Weights of a small sound classifier.
Training: soap at rate 0.0022, 7700 steps, batches of 384, held-out accuracy 64%.
Data: 26041 training examples, 113.5 epochs.
Rows from block 3, named by matrix and row number. Each number is 500 + 50 x the weight over the matrix's rms, rounded and kept within 0 to 999. All counts start at 0. Numbers have three digits each.
# convs0: expand 3x3 conv (model.blocks.3.convs.0.weight, 96x24x3x3), inputs 8-15, a 3x3 kernel for each
convs0.8:502454495431495504497510420420474508483532497573472469443486466533494541521530487428577432507421561477562476393552555555452401559596540486459513568431433481464456490555528553521427540502556537540529442499513482504537
convs0.9:538497514544461522519359663536467478584511421460470520503520434474491594557548428516506433507462526363506472459448550468570438499554476517540534448496473489476526425522496505475557535524542461556568469598465535502548
convs0.10:501390514540525521536528397442544432501509477507518546463406427506542575471502425440420568551487447541454541491458550499551582472542509396496541422489527512520447469497502619464471544457564451525529487459518560560491
convs0.11:595364535515519499521614435568446512514546501541482525499543422404564473588511587445484482499484488497503562510543519445494451365454592508524502381544487575435538534563522530490508542452519463532530489478505443550515
convs0.12:512517502428501504487479552614467523494432357532513509490560511537444520465424532539448457496524500446541466379575467570515504479424572454581524461522542445394552543504567517495554512546475581564552524493519443430456
convs0.13:537520531593516481557506535531499509505466511432471498418533530530506483495528447536575536417476453443525482587535494520467575445524461491515581464551479531539508562478503487562466535485479429520562552544596496530405
convs0.14:502586466512427504499558463501506461546390513447459545491480465498531509515478373471493531460587483569474485479541500609473542447513509496472469519460513493461472539506562467477568504459429564637472495530537529443477
convs0.15:511502496502629567521568481474470571406483567583487605465488469523450467507519450525447479502434432569481514462447526453487470448495479463475549502501469444454468487577557545560562516505563442478528553478511470508557
convs0.16:494497541545581417454446515458530503470481515518497485480423557513484449522471508410560527455414536456535536448467473506516493597503495445541517576579464434571487556479458434492571443487437575496579526512525568465604
convs0.17:496554457531459499566473459534497501473442496529591462504493422511593418494447505487469548402511543467490446516531453548544414492583390505560373524445592527596491520556495516574435459572514600477463586452581409466584
convs0.18:473549568479556431552418517616451559496530485428418577456538471528473424518477438502614491450544494592393456387489516603546576497501473600479448506553510538530397566502534407543460512510444482540462468489528596521530
convs0.19:455453432523443584516419467497559456526514594532469522467409489486529470442501500451489509356480516499463477506534563509406520515490460492479417536548527512440528467525480545542556534474518470549507520577566513531534
convs0.20:509461534586398520484488441501476468496471474577468465523461561518435474461447509455488590394439488555452510542430505603518499494487577596546506511486439417487415511408530522443503522451561494437516508547475422557488
convs0.21:538536432496512473504444608445450393465548558391445522519482454467532557442559518564506527521499400410442535549519553480437515498517533609453423423513486568472418507505494459534545455519530557489527417549523462485468
convs0.22:461451570538464461568474581476438523453451581530493582472499487467527425494496525477513515460592447427541599519432431599569424576477407553418529469522515549465567416466499577532523515505542486517485518510562442528619
convs0.23:553506521440431414466506499497572517559467586475460531549470512448569509477457498435519602499509505499523535561490477594602426402545547440578478533497482486523574455588398481632392543594514413492512567493456475558530
convs0.24:556505416500538447555463493551571455500539564574437549509542514507483534489566460509459554505413474584548579514556573538528525548475525514405504589547516499505508476567475492516502539400540484509562495529550551524454
convs0.25:506543509504511546596567456612468398520464520440499559527385463462414543490569525520454537494471467534509495592486513453505529501523511575577443449493413501491586418483524554524548513512563472472531463529472566498557
convs0.26:505553478470498452489540548431562486522440432442563558555449483413540584442582554459430603459444512540530527557520442474509489552484512606545502460505372578497404504527509520462590575476459523415465514505442444567553
convs0.27:426577497535479435543511494546488558504428510539505532505406524468480492563533482516580575647527508497473456482460499467499487483469428446470505482442390513459483548495568439507590465450535474523513550462470518485499
convs0.28:541501490431543526487575461509485573464465494673543462577540464550467482489442546493537522596488462483471519464450463502470542485451522457403456481614468454455403489539461523527559495461411525375488505515555400499594
convs0.29:417475400580497455593512551498468561437501516505585563479516407425529551451478524536560524453499458500508504474502571514472464397406486405506514463536569523480502488438526528546497437495482519476490486488466475474506
convs0.30:524570549487610488434457542488478577471584471522532530478474547553516462537533467398455530446511533494507587429515572590435495573478529538492560545636445516512469553511512460495506495460458537449484484506456529589517
convs0.31:537489494529477526430472564512592483496514492486546492543381453444494535528491489476467516538550542568430575522497488475497486502569496512461490560467485482508433527486447455533495499475454410514477456530491496571416
convs0.32:454548498450435371527506522488499519501585549501457507504339509480529529434453519482447489589416456408423486518429514565438453524444552531434436543482425553501502387514431507449489496380526492471498507535489464533498
convs0.33:446505479569385536552517398462454448442426495577539498529522500518580463534485598554486464509461402487544531454507549462440467501463597505554469466441421516515474533475509518592523514445456548458512480520589603484537
convs0.34:535513485497509596427477497547550593590447502473447520390529554465492493527560469517528382534435547478544471557513466584625440502438600478378535463510488431548461555471503471465546475459542536494488471547474494437416
convs0.35:482500475535477422559463538490522530551546485467540499424496437590448462533480459432525448512484512510465473515443435502519459582573509502528544487524593459505543464439504463526465506475475583461632555544427605425509
convs0.36:534451471492518477419503532481513562430463574534575507514483599436534571404538609558427486662465501608497549520567517555492545491458475526481427607452557427505581555509504466571542512508503518480470456487584553491442
convs0.37:438447572462491489468481434460446396536444486485570474479529446591453522469427412545536477522450446401478508507546504515497526503494481574471522486551593514390534473522481481528469473538593531601443472558538579481501
convs0.38:496579467474590526459459593429558479545457475509468391486441573396454425541468500488433559532477481544506450511534578480480551445479553482514576486439532495532479488442452408462527525479538465447570514431489488543567
convs0.39:514578477464540460449415508583534517444422517416530513493480661426536460552499525449463601442540509606454517549544522504513513574421598481437549519499563550523381477520498486506581488565527514474504504561606547479447
convs0.40:525541459482464461455566550550532539526608409434478548466480470553469429488518441457519499456480530595473518534531427408482446368438548387519496581535429591381457588507472457544570463479592518487462495475499535554512
convs0.41:479473420500419557532471483557575447440570483446578481500480503510486568497540475479543431491550482468494530476545395530382524390564497474405566502542534509570403459391564574514622471424450542515454575568552586566437
convs0.42:464505522547458482468533484491539535471464435515511522448503520370537513465553551512554457505498562474506504499432516531504457558571611567503429531485498410405457479574539449439494434487482508528607363591543511484601
convs0.43:455542540526516535430588539579506555491571470450433482522425461455477499487518518434506458455543512500494515518532562591470467445553526494420528450432506514568499488494501569483549566568452562522546404543514470494528
convs0.44:455519505559603410412430465515551456467491509449545568513549443465460378424468579458518491440536556519555546330526465502464535535517460524526397457534454429482454501552532526441507509439502484537546614486537503531480
convs0.45:541512569491449534471494547543466476535438486596496482459516373469414542456556530436473379496494502487527511566420595531534571468585517447514526424459546593519463478508504489597477482528573511517488496493513555523455
convs0.46:474504499495438523448496567516511542470484439511465458507453456536426574484549581502490429511491457595481651490415554504498507545527635520530388512482496509511538565480466491498516507546515553457516510485477541549522
convs0.47:441588546473588465545482410535550500509542545462498466545450439432493488555520548492490498504488543554474480488497494463487517514551491539499433432467497390472498470467472528486474500590511513480496538500436450491441
convs0.48:462555590538484509495493497449580630479460496463467478468489491436479509473541474517360502533481540424534569568351461495555502449403551521477424483601438553491522477534538481440490472419480447535531539450474521536512
convs0.49:553525479477493496510516487496433408466467452519458443530461442513475532553475404431429469376499468516480482561600490543531526520464469492570472508395458432539465469520421507545458505607511617459537538461472444464446
convs0.50:586509491519511541531479445472542528475572433508503574525494458587498544566579528490581421498528437445497463564515369532502466494564534454421517445530497458546462533545551503478567579473480547481425604495506460501499
convs0.51:579495593580487500497469489469611412422519503580501465481511552462492508488584550512587476414517400530474507496500475470506557475505492470425546426492453455535497463512525524456536499521591562571562498449533491536643
convs0.52:351562434522574445565495492489553488465379515487525487508511478486537508351476460463493476447485396584456532487520472491552550500536434455466545453505457519505557489488552486504543547532515451511447571510545531470535
convs0.53:544470524563524550559482498464459474548522464608541555450485466534555463452577483441559462512565484410497543465561530429451593484471450513399598540460425574508621470579436451557517438506586566603468580635501560532464
convs0.54:536501467580516494455526545496430443432480529562460438475476485460459473573512501414487491575528498539473574488480481570491579542443558435529502520573560583544518430509467421559560415511464488606471567467606529546443
convs0.55:570411453490559418447509465439506487473501461494512499469483526402502539537516565504484549543500546534570511410422502468553444468422542561533570561498459453498503411522499465567445518556460645479504503524544535552493
convs0.56:570401530558399449466451592516425519492433466471459533535576556500524566437463485479466514463600489483579464536461532523471468549435446585550581581511408477485447581420561500469500494508564517498474561528526512562522
convs0.57:485474485511509542344463488483421499552459510465468456518623462436492446472432559489478544493542476481547501488440534494511489536566555613555543545481470432446505530493513541455510610541548528463497595421453411525573
convs0.58:423555532504446609534495488482436604510587525442505463545486486523500549493467537438517414554501492474442530440402479345542511527452418491522427540536474559611440576469536443481449486497584455432540548530485554570484
convs0.59:461422445530479552423554539469469479580556521513493532477433556428449558504635502564611488413574503464502464530479415447486458540477575444550491426503572568547497517494418540510554519467467520453559459421564527471485
convs0.60:450604549491464514492457496519453484540415527485600420528468489544519426540552501607516472465513532666505530473452395576483507469509476549515541495458510516455508420454475453475477503457550458529581422508536491496544
convs0.61:420445520475523445609493460518467418515500515487464536475491495519519512498455585475518493521444585539458442486544540421484490501381513535466502404496475547488488480483503529488531478446471498453530511508536580525421
convs0.62:576500474446499457522473539453413520466439454584443500429480419506522445440540458520502499546454496474503510530497467471497466408493537514531592556355609495455506549434487544494377460578365579534505584494560579449570
convs0.63:517505604506441517484493471441434508474484519525463494463444485480487563489501612638466587504527539496416562609475475533498563501544458502518489563508522425625532533485531580580487506490476526574499441510463520476446
convs0.64:483604530416513463463524455559512528493429412425585480564475479493411482522611528566524468552470555500615417386543456442510453517515544465564460381491497507511537508481525431528425536476463466556561524475540341478583
convs0.65:419466625469447537502459550463574474513540514576484402485422505533622561452548435482469557596509467432472552528528503505526507474477551423544476585494525475437528442439576456438543530496531605469481453471475434538513
convs0.66:494555532486475473635578488540578482532421399630469507491507428493637521561505547482462505436538442420427533458516476524512540579485480540480387476536580498563535441516471517532588483429598514535636518482527496541451
convs0.67:446481422422398480484551466479630570534510532394539476527535527417545488537475516448462500526509511424540537417594563459504435467622431426455423462551545446489498504415436468487497469456467532528550577539494566553478
convs0.68:460494525586494548565409441482558448465588538521442553564417515449523454528512519534442563424535575429515553487478472484560426585461533539485501535459398466494490535496476421522497595583451513598493526467597494490421
convs0.69:577546570469486527501522537479523416496417573521524464465566425502584442476420510510374528510468435529491483555447508517510467506423552462569509426383461543428476485542506448487512535392507534551503451490633478440486
convs0.70:464534501492581559471506502489576601497542447416488458488522683464449561470510524473518485481494476579464503421417560534478422515492591511592375514495490494470573515396545540543621551548483449499445548582554469572489
convs0.71:516466529479448526493453507545562541556549585461408485538502445515451520543451472488411520498511520514380522486431417591521425486489567515513490519517592466400471551486519490440497479490456559523421587572574475529518
convs0.72:475434454434456618497568421418477510576456612449451516551422480491565404564527490500533458549572519559482516450521498382509486530524486442534457472490517407495459556470448520571556519476508411488596450622458510579468
convs0.73:484446492437436498400439473514461470497519503548521435456502488496499347518469555407492476513496508471483591538548495438464448566494485525518483488442514503494469499482551558486444421435431532540510501516589482583483
convs0.74:517402517578543476528492426491585445443492448542509563561535485442527476487584564521536483455537584427465536567481507634459413525490471453453502512583569517417524522472540500464582478529462526533527510562513545449582
convs0.75:508421518501517555546526431554496450457487532539540537551457582412469583527583508505556526493488488465552433538452520465558462480481495516448527528601501470533596501437559449563558462573488497576578380416456577462573
convs0.76:504456487552566399525524459541463508576392536504558551475437416462411546540425561515450457492530535570518556507457476494582448612474556539535489458538520477546466483421550475588556471497420549473550500517509477481566
convs0.77:564530466418475459590451526588523516408535536470568525610576480492439555413446520498455555424512503479475574515502523529549473493583521502464529423532383466532553594588516522524441469582485531485487644503561527480501
convs0.78:525500497451448496390485500472488474509435437497536372508507551541468511593528470448525537494528600490477484387531592543425533550466441465515445556451570491576388526394584472499520460533499561504505513576452519510534
convs0.79:477585446495576513530517546515569399484500438412534559536533486572485476396508569482475485504429524466491453538497514478475555513468470410543447514497510460464502453488462514513461499530527452465545442474530474515527
convs0.80:569435551505431482600518409477525439542479403446462491387357506492565490571481543507507356547457523516485589501529512441514453523491510512565607418587559450416437458514512545591439464470603454447566515516559532478494
convs0.81:509532507489591517427565495459579412505432542471407473483376469542453564541536549445480504401583545500525552546445554454545517520487508560495579468406448520529493525577564445483453483576524479508443477583417600517560
convs0.82:459537534334526539509508487604413503474519492520603411481490515550453492509478415509483541397450472492484504504423516484416434460575427496528497349620466517478413560528502503476493532485457474453458497409535493387576
convs0.83:569532521459556515520545527570516494479489546533434456541487437506503528564499484495552590562522429492550529460566554576477533526468405567386499577500456542455494465548445494560537539468466557484462550497546506500560
convs0.84:396461560497556490374605552522551541526525537568454470520480410484505444443494542524491460459515613552505551460484499468528504574509532513515523534479423425456492490482488462498509491542474478513467494487534514505446
convs0.85:454435465398549555601549430401513513558551390428533503439585451498645416555504544525580578540589520527505446456518561392560519543446520523546402549560434439417616490482522432551426449538451557508520493479495452430530
convs0.86:499403486458458487438511622526512453504548511393563451491515405526492439455563493555546503399558485495505404384496502565522470464489471562456492440541520494435523413461539491485576584600456564492505575506414479538506
convs0.87:534443519513507514545463449509514466478513581544483507492440457450475552485474529461513451462509456498453514434472520521466446456516464442525516538452515547387452512475466469520451411525537437485569469496518532503407
convs0.88:488492531460573513501412536477624371473566529523519520482550467472496520582529470445438537508498508466464571479598440398521505442433544627510507494545424421449562499556537486496548510626432446416493503537516525485523
convs0.89:639525450498519495428462523505565458476614478379581422490386525509521500494577427475494515429513482525559505467399526492419468451460521502462489488480482486476457459511420550471526453508487389502583545565521485492494
convs0.90:566491468552490483498546445457425426520511473475511470392541531512493489631561490578388472462512464491547429566443410546357566507479484474472527410477557483525548512531574487423455510462456449426573432532466568495537
convs0.91:524522481541444488480556548550517416502540489407466564471475526575469524473511554444459549527488489533572587538459436409511590439514487483503428500473502492525547457473536502609539537470456544459499517477605501520483