A small sound classifier, trained from scratch: 113.5 epochs.
Rows from block 7 of a small sound classifier, named by matrix and row number. Rows with one number belong to one channel. Each number is 128 + 24 x the weight over its row's rms, rounded and kept within 0 to 255. All counts start at 0. After the name is the row's rms in percent of the matrix's.
After each channel's rows are labels from the 100 clips, of 14848, where the channel reaches its highest value: "strongest on" is what is common among them. Only what is clearly more common there than usual is listed. The data: acted Russian speech (Dusha). In brackets: how many of the 100.
# convs0: expand 3x3 conv (model.blocks.7.convs.0.weight, 160x40x3x3, each kernel summed), inputs 0-39
# convs1: project pointwise conv (model.blocks.7.convs.1.weight, 40x160x1x1, transposed), outputs 0-39

convs0.123 098 [129 151 181 109 110 143 164 131 136 150 162 133 125 133 117 161 150 122 109 179 158 105 113 122 169 117 114 129 152 129 129 114 145 113 145 125  89 106 152  73]
convs1.123 093 [144 131 110 136 137 118 163 144 172 138 118 136 135 104  93 117 145  98 110 118 174 142 159 127 130 123 136 154 134 118  65 137 142 126  90  78 159  93 112 123]
strongest on: emotion: angry (43)

convs0.50 104 [129 115 112 116 143 149 124 129 165 109 126 117 140 114 155 109 110 165  93 171  75 120 129 116 128 141 188 141 136 105 181 118 124 115 111 159 145 159 129 156]
convs1.50 101 [136 142 142 141 122  87 142 123 168 151  76 129 108 126 146 146 133 137 138  68 147 109 136 118 146 131 137 121 133 130 103 187  79 146 113 106 104 158 140 145]
strongest on: emotion: positive (46)

convs0.60 101 [145  81  89 174 124 142 106  91 147  94 108 109 135 115 147 137 119 128 106 128 117 113 189 121 124 123 111 125 145 165 153 122 150 114 106 113 148  94 144 165]
convs1.60 092 [149 152 156 130 122 127 118 113 146  70 115 118 140 158 121 154 145 114 131 158 118  98  84 141 145 136 112 190 169 129 140 128 105 136 137  86 142 140 135  88]
strongest on: emotion: positive (55)

convs0.57 093 [120 146 153 157  98  99  92 110 129 154 144  98 150 147 160 181 122 146 113 153 141 155 157 159 143 150 139 112 122 149 135 138 113 133 169  87 143 169 118 114]
convs1.57 085 [118 120 116 111  95 190 127 155 134 148 106 132 147 107 132 128  96  97 110 133 106 178 100 160 105 136 145 156 131  94 110  99 168 137  97 134 130 135 158 142]
strongest on: emotion: positive (42); emotion: angry (40)

convs0.87 094 [123 172 140 118 146 134 128 127 206 136 140 161 142 132 108 121  91  89 121 185 120 105 115 132 149 158 111 139 103 130 134 128 159 119 119 129 137 109 106  96]
convs1.87 096 [ 85 110 179 131 138 126 121 146 164 119 133 155 123 121 164 119 140 127  93 164 152 108 151 163 126 148 107 139 131 108 159 125 105 153  77 147 161 114 124  95]
strongest on: emotion: positive (42)

convs0.59 092 [130  81 115 104 105 146  87 130 152 132 113  97  90 139 143 145 129 154 125 125 149  90 139 119 126 136 176  82 142 125  82 110 152 106 130 110 164 161 134 132]
convs1.59 113 [133 121 162 135 123 154 161 150 156 164 161 125 194 133 110 139 148 129 148 138 136  97 105 109  73 106  84 131 144 140 124 126 106 139 129 100 107 108 127 154]
strongest on: emotion: positive (47)

convs0.63 093 [110  96 125 118 128 153 106 102 127 159 127 135 143 140 127 129 111 136 169 128 141 135 120 158 121 135 144 128 103 112 118  63 154 128  79 176 113 123 164 180]
convs1.63 118 [121 119 169 121 151 122 146 151 126  90 161 156 157 134 135  86 115 135 102  90 130 146 137 123 121 139 119 151 156 133  90 108 100 126 136 107 166 193 107 116]
strongest on: emotion: positive (60)

convs0.27 099 [ 84 161 140 121 119 134 119 114 146  60 105 123 153 143 104 120 127  97 162 106 105  84 138 116 140 120 102 117 129 141 123 102 122  84 119 163 123  92 117 106]
convs1.27 102 [111 125 105 112 166 111 129  81 137 120 120 118 118 127 130 159  98 108  79 123 154 149 143 131 118  96 149 106  80 134 121 129  89 132 140  99 138 114 125 194]
strongest on: emotion: angry (38)

convs0.20 099 [144 141 144 138  98  97 133 104 113 129 104  84 113 142 152 127 124 120 155 182 103 109 156 114 147  91 141  84 152 105 129 151 134 116 131  89 123 102 135 177]
convs1.20 092 [137 135 147 139  99 113 157 109 154 129 154 134 171 133 137 144  84 111 140 145 137 129 100 152 170 145  95 129 158 106 139 114  63 167 138 160 114 125 104 127]
strongest on: emotion: angry (43)

convs0.25 092 [113 113 125 127 138 134 111 125 155 106 106 129 137 176 113  86 111 115 101 113 120  74 183 147 121 179 114 107 123 126 148 130 155 139 142 101  99 141 146 166]
convs1.25 095 [135 160 136 101 117 122 171 140 154 115 118 160 164 128 188 139 142 115 150  80  82 131 143 134 141 126 163  99 153 126 159 131 152 127 124 107 129  93 149 126]
strongest on: emotion: positive (54)

convs0.125 100 [124 133 118 115 168 103 125 130 114  88 127 158 123 158 140 107 101 138  80 114 138 131 125 157 165 147 140 113  78 152 151 104 137 120  76 105 155 106 138  97]
convs1.125 104 [155 135 108 137 109 144 152 131 114 102 116 114 153 120 109  93 102 143 145 143 113 103 131 150  91 106 155 120 165 102 132 122  84 128 129  76 140 172 178 149]
strongest on: emotion: angry (40)

convs0.83 096 [124 137 100 139 121 139 188 111 142 163 124 146 116 112  93  90 159 123 122  98 132  74 150 137 141 144 122 134 149 120  90 128 171 174 121 117 137  96 137 122]
convs1.83 095 [145 129  93 144 150  87 128 110 120 104  94 101 100 142 151 139 122 125 146 150 153  99 122 115 168 187 140 143 142 151  98 121 126  91  97 148 148  90 123 138]
strongest on: emotion: positive (40)

convs0.131 097 [100 142 114 114 125 135  99 160 148 134 155 113 130 144 147 167 138 137  83 124 135 128 129 153 114  86 159 106 149 110 143 158 107 145 124  95 183  94 137 171]
convs1.131 114 [126 141 127 178 109 173 121 100 140 118 109 107  98  99 106 134 135 142 152  91 159 150 127 140  99 143  86 105 149 124 101 110 152 156 126 162 108  81 124 134]
strongest on: emotion: positive (46)

convs0.100 103 [102 135 131 136 152 138 146 126 140  62 103 155 145 166 135 131  92 160 129  99 115 136 160 119 108 152 136 128 132 123 114  75 126  98 155 163 125 132 151  88]
convs1.100 102 [133 149 139 174 126 128 121 150 168 145 142 153 129 146 171 114 111 114  93 129 138 187  83 111 164 121 141 123 146 117 157 114 132  94  93 147 149 119 145 104]
strongest on: emotion: positive (49)

convs0.38 107 [132 132 145 135 160 111 124  78 118 128 168 154 115 193 126 149 137 174 144 173 136 157 114 155 149 149 143 136  96 122 130 117 126 141  84 127 149 147 135 130]
convs1.38 102 [165 140 112 119 142 170 137 142 115 119 127 138 155 124  83 105 148 167  87 127 147 114 100 130 146 125 111  78 134 102 116  81 126  94 157 120 100 117 160 119]
strongest on: emotion: positive (49)

convs0.115 109 [ 94 126 149 128 132 125 147 132 107  87 171  75 130 148 146 120 174 114  92 116 169 106 130 127 185 118 134 115 123 148 111 128 145 117 158 102 109 121 126 100]
convs1.115 116 [133 119 176 109 160 135  97 134 161 122 103 116  55 139 129  74 163 130 100 113 112 162 135 145 133 126 119 104 131 155 102 136 139 111 107 102 113 128 124 133]
strongest on: emotion: angry (47)

convs0.136 093 [137 144 131 132 125 156 155 127 155 105 179  85 133 120 121 101 160 149 115 134 147 134 147 163 113 140 126 100 123 118 124 168 132 130  90 146 164  60 144 143]
convs1.136 111 [148 125  69 121 170 131 107 126 123 128 145 112 158 140 173 110 125 164 117 147 188 116 152 135 133 150 139 118 116 110 160 140 166 124 121  98 159 154 122 111]
strongest on: emotion: positive (42)

convs0.89 101 [162 135 149 140 118 133 157 169 110 128 150 120  68 139 132 137 139 109  96 125 152 142 128  72 172 179 110 113 119 116 141 117 135 137  98 132  85 127 125 128]
convs1.89 100 [123 112 150  84 145 153 129 147 142 127 101  66 111 109 146 135  65 102 113 152 142  94 126 136 101 127 120 140  79 143 127 106 124 117 142 142 122 152 135 160]
strongest on: emotion: angry (40)

convs0.70 094 [112 163 138 178 147 137 124 129  98 143 178 161 120 112 111 102 130 152 134 167 177  92 107 120 105 127 148 145 104 109 126 130 116  89 126 109 157 101 125 146]
convs1.70 097 [171 169 130 141 114 114 133 147 137  86 162 123 106 125 118 162 173 130 101 156 139 133 142 102 169 132 138 142 168 141 138 123 124 138 163  88 122  87 115 149]
strongest on: emotion: positive (51)

convs0.143 094 [115 148 119 132 125 127 188 128 134 157 147 162 132 139 126 115 142 128 130 140 132 157 136  99  98 127 149 145  77 154 108  96 157 156 147 141 119 147  58 135]
convs1.143 102 [111 169 111  82 131 142 147 121 101 124 146 170 126 151 126 121 114 125 224 149 121 107 136 148 137 117 156 130 146 124 128 150 120 104 138 127 148 133 105 147]
strongest on: emotion: positive (56)

convs0.111 100 [146 117 138 114 144  83 122 115 138 173 159 147 106 143 129 150 158 117 130 161 144 158 129 136 142  99 119 145 143 102 101 144 179 169 119  97 118  74 127 142]
convs1.111 082 [145 197 126  73 135 120 160 109 130 149 121 144 136 122 150 104 149 107 129 127 113 119 130 171 151 137 128 129  97  80 139 112  93 155 134 113 120 148 168 132]
strongest on: emotion: positive (52)

convs0.36 108 [111 129 109 123 115 104 142 124 131 119  93 142 148 170 122  84 152 107 189 153 133 128 123 113 103 114 109 136 157  89 131  89 153 139  76 119 142 152 125 100]
convs1.36 096 [145 176 122 110 150 127  83 105 126 156 123  99 126 125 134  67 102 123 106 125 151 132 158 149  77 124 141 150 174 136 110 149 131 130 129 105 123  96 151 114]
strongest on: emotion: angry (44); emotion: positive (41)

convs0.8 094 [120 127 154 133  97 117 183 101 127  91 128 175 106 102 150  60 121 147 117 168 139 137 119 119  99  84 124 133 146 117 125 131 118 137 106 154 136 125 128 149]
convs1.8 102 [152 155 137 101 121 115 141 133  83 126 152 139 122 117 114 178 138 108 125 134 163 130 132 131 144 103 109 175 148  97 127 122 101 125 177 132 122 142 180  82]
strongest on: emotion: positive (51)

convs0.42 100 [127 145 101  91 126 120 121 106 121 160 124 162 172 152 121 128 149 136  79 155 114  96 101 112 162 120  90 142 141 131 175 108 150 117 100 108  90 146 133 130]
convs1.42 096 [134 148 123 117 100  86 120 154 127 163 130 137 111 148 104 127 144 121 105 155 165 123 160 145 107 136 172 169 170 178 133 128 122 145 156 174 137 147 113 137]
strongest on: emotion: angry (43); emotion: positive (41)

convs0.82 098 [106 119 120 111 148 134 164  96 136 106 136 158 161 138 135 149 124 143 145 188 113 113 133 107 130 108 155 125 146 156 140 162 166 181  93 131 129 112  88 115]
convs1.82 111 [142  94 159  93 135 144 157  73 177  97 125 163 130 128 124 121 127 113 144 149 127 129 100 159 124 157 115 158 135  79 153  91 138 119 144 153 133 153 131 119]
strongest on: emotion: positive (43)

convs0.49 094 [119 157  91 116  90 152 138 117 120 119  95 126 104 132 131 108  92 152  77 144 142 133 122 129 115 106 131  97 132  85 100 103 118 133 171  84 110 109 138  89]
convs1.49 106 [113 118 177  70 119 129 116  96 130 145 143 122 137  87 117 156 119 118 164 147 132 132 106 132 149 116  93 152 131 100 150 141 162 112 128 162 122  85 169 137]
strongest on: emotion: positive (45)

convs0.133 105 [ 66 133 138  99 141 151 168 154 110  64 127 122 135 118 125 125 142  91  91 119 144  86 102 122 140 118 137 129 139  87  99 119 136 108 157 134 132 114 120 114]
convs1.133 087 [160 130 121 124 114 119 152 138 112 141 153 166 140 109 147 148 145 114 126 137 191 120 130 187 123 146 136 122 156  81 156 134 164 162 140 157 132 144 160 115]
strongest on: emotion: angry (45)

convs0.18 108 [ 85 160 116 128 144 101 122 175 135 139 159 131 122 159 130 151 132 125 128 122 148 128 125 175 128  84 130  82 165 122 152 130 142 130 148  62 127 144 120 116]
convs1.18 095 [127 139 137 148 146 125 153 121 148 157 124  95  62 141 142  84 130  94 103 151 120 164 149 153 147 129 109 130 141 131 126  97 116 174 167 110  97 149 144 135]
strongest on: emotion: positive (55)

convs0.53 092 [115 171 122 121 150 164 122 130 149 113 114 132 114 149 147 107  96 117 133 127 200 161 169 137 158 125 114 127 143 111 129 134 170 147 121 102  87  94 142 133]
convs1.53 105 [ 87 116 149 139 129 123 121 115 111 157 107 111 107 113 152 157 135 139 118 102 131 152 119 170 169 140 148  96 110 146 123  68  99 128 167  80 157 130 119 134]
strongest on: emotion: positive (53)

convs0.29 107 [ 72  83  85 150  97 139 159 105 116 146 155 112 126 140 146 104 127 135 109 122 131 153 139 113 146 127 145  92 150  92 132 110 151 157 149 105 106  88 151 132]
convs1.29 099 [178 105 145 119 106  89 138 103 129  96 113 123 153 138 112 144 125 130 136 107  79 120 129 146  81 131 157 115 123 178  95 128 148  84 135 135 167 140 116 122]
strongest on: emotion: positive (56)

convs0.110 092 [ 92 111 138 167 103 102 121 106 131  86 131 137 129 107 120 108 158 126 177 123 138 102 167 155 112  99 123 176  81  95 123 151 116 127 137 110 124 121 134 157]
convs1.110 106 [112 116 133  86 133 110 143 121 161 161 160 190 166 127 135 162 157 127 144 139 138 142 148 137 144 122 158 108 136 161 124 125 171 130 111 130 143  77 156 136]
strongest on: emotion: positive (59)

convs0.132 092 [124 108 189 131 115 144 135 147 165 143  91 125 140 127  96 122 163 118 149 125 151 117 141 116 157 119 182 144 103 118 142 116 122  82 113 145 118 109 181 129]
convs1.132 111 [148 124 144 116 146 122 104 157  85 159 162  87 158 140 102  93 144 139 128 146 155 132 140 135 164 148 172 137 166 129 126 120 142 145 115 143  77 136  90 128]
strongest on: emotion: angry (41); emotion: positive (40)

convs0.107 088 [145 108 143 127 117 136 121  62 106  97 158  95  98 158 169 131 107 120 174 111 127 118  96 168 151 157 132 106 130 132 120 139 158 162 152 132 127 127 137 136]
convs1.107 094 [101  88 108 135 123 118 145 136 151  99 132 140 142 145 132 112 158 115 146 119 139 167 135 166 124 185 135 107 190 141 100 105 166 135 130 117 111 170 135 141]
strongest on: emotion: positive (49)

convs0.67 099 [117  85 128 105 124 118 118 101 157 176 103 133 125 145 128 137  99 140 137 142 131 110 133 116  96 127 134  98 126 155 126  66 149 120 103 108 102 155 120  65]
convs1.67 095 [171 137  87 123 137 148  87 123 121 106 142  87 108 157 141 113 123 185 125 127 129 112 126 131 166 126 175 158 151 160 157 166 110 130 118 140 142 142 138 136]
strongest on: emotion: positive (41)

convs0.150 105 [112 150 153  86  81 103 134 146 129 154 144 111 105  97 171 135 114  83 124 155 122 141 147  97 130 144 163 137 146 105 149 151 146 164 116 138 139 120 168 104]
convs1.150 086 [ 61 145 148 117 158 119 114 144 134  64 130 129 140 112 121  89 127 158 129 132 113 147 120 122 118 129 125 119 134 195 157 137 151 139 130 162 121  95 134 123]
strongest on: emotion: positive (53)

convs0.126 114 [113  95 135 144  86 115 154 125 153 134 134 144 116 136 138 112 174 110 128 125 113 107 105 106 192 115 152 150 124 126 124 148 127 145  62 151 129 130 155  89]
convs1.126 106 [141 114 108 123 138 148 144  87 117 143 143 136 110  84 134  86 125 145 126 133 102 172 146 110  87 130 107  91 113 171  95 114 140 115  97 151 138 158  94 105]
strongest on: emotion: angry (39)

convs0.23 086 [104 135 148 174 127 130 124 192 118  94 135 126 155 143 151 101 114 118 111 137  84 141 138 128 127 110 148  97 110 120 126  91 151 123  95 146  75 145 130  98]
convs1.23 099 [126 121 105 140  84  76 161 124 112 157 153 124 120 104 128 122 123 105 146 162 124  86 151 168 120 103 100  90 146 139  94 142 126 170 111 120 107 125 153 144]
strongest on: emotion: positive (42)

convs0.105 106 [136 117 102 160 104 117 108 156 140  90 122 146  94  85 139 113 140 182 114 158 115 124 111 151 137 130 135 126 108 145 140 145 142 107 140  76 109  95 125  78]
convs1.105 109 [112 132 163 125 125 163 129 171 100 129 133 118  93 114 117 117 102 147 124 113 146 154 166 112  87 131 109 148 115 127 139 111 127 103 119 162 167 119  58 152]
strongest on: emotion: positive (56)

convs0.95 094 [140 144 132 125 107 140 100 102 123 152 126 163 147 178 103  90 141 137 123 130 165 149 153 125 112 172 103 131 157 104  83 127 120 152 119 117  98 157 167 106]
convs1.95 110 [140 127 177 147 177 133 123 140 148 116 116 121  95 136 122 153  98 143 146 145 171 124 127  96 119 113 131 140 103  90 136 103 164  99 160  97  88 137 133  93]
strongest on: emotion: angry (46); emotion: positive (40)

convs0.62 096 [114 123 151 173 100 114 150 113 138 135 134 119 126  90  91 147 123 141 118 115 102 152 156 107 119 168 160 112 129 139 100  97 142  66 139  93 108  99 104 140]
convs1.62 089 [107 142 150 104 158 149  60 118 122 139 109 112 149 125 117 108 172 116 103 101 143  90 102 138 141 118 128 109 148 155 132 178 142 134 144 162  93 114 132 143]
strongest on: emotion: positive (58)

convs0.51 114 [112 104 144 159 135 161 135 156 167 117 188 121 158 178 120 118 128 102 120 161 143 106 166 146 152 139 145 124 138 154 155 129 132 123 179 137 124 104 131 114]
convs1.51 102 [196 145 143 127 143 117 103  90 118 106 145 139 166 109  97 143 121 111 156 120  96 127 145 134 130 172 124 127 119  99 144 155  99  92 133  93 139 162 149 128]
strongest on: emotion: positive (69)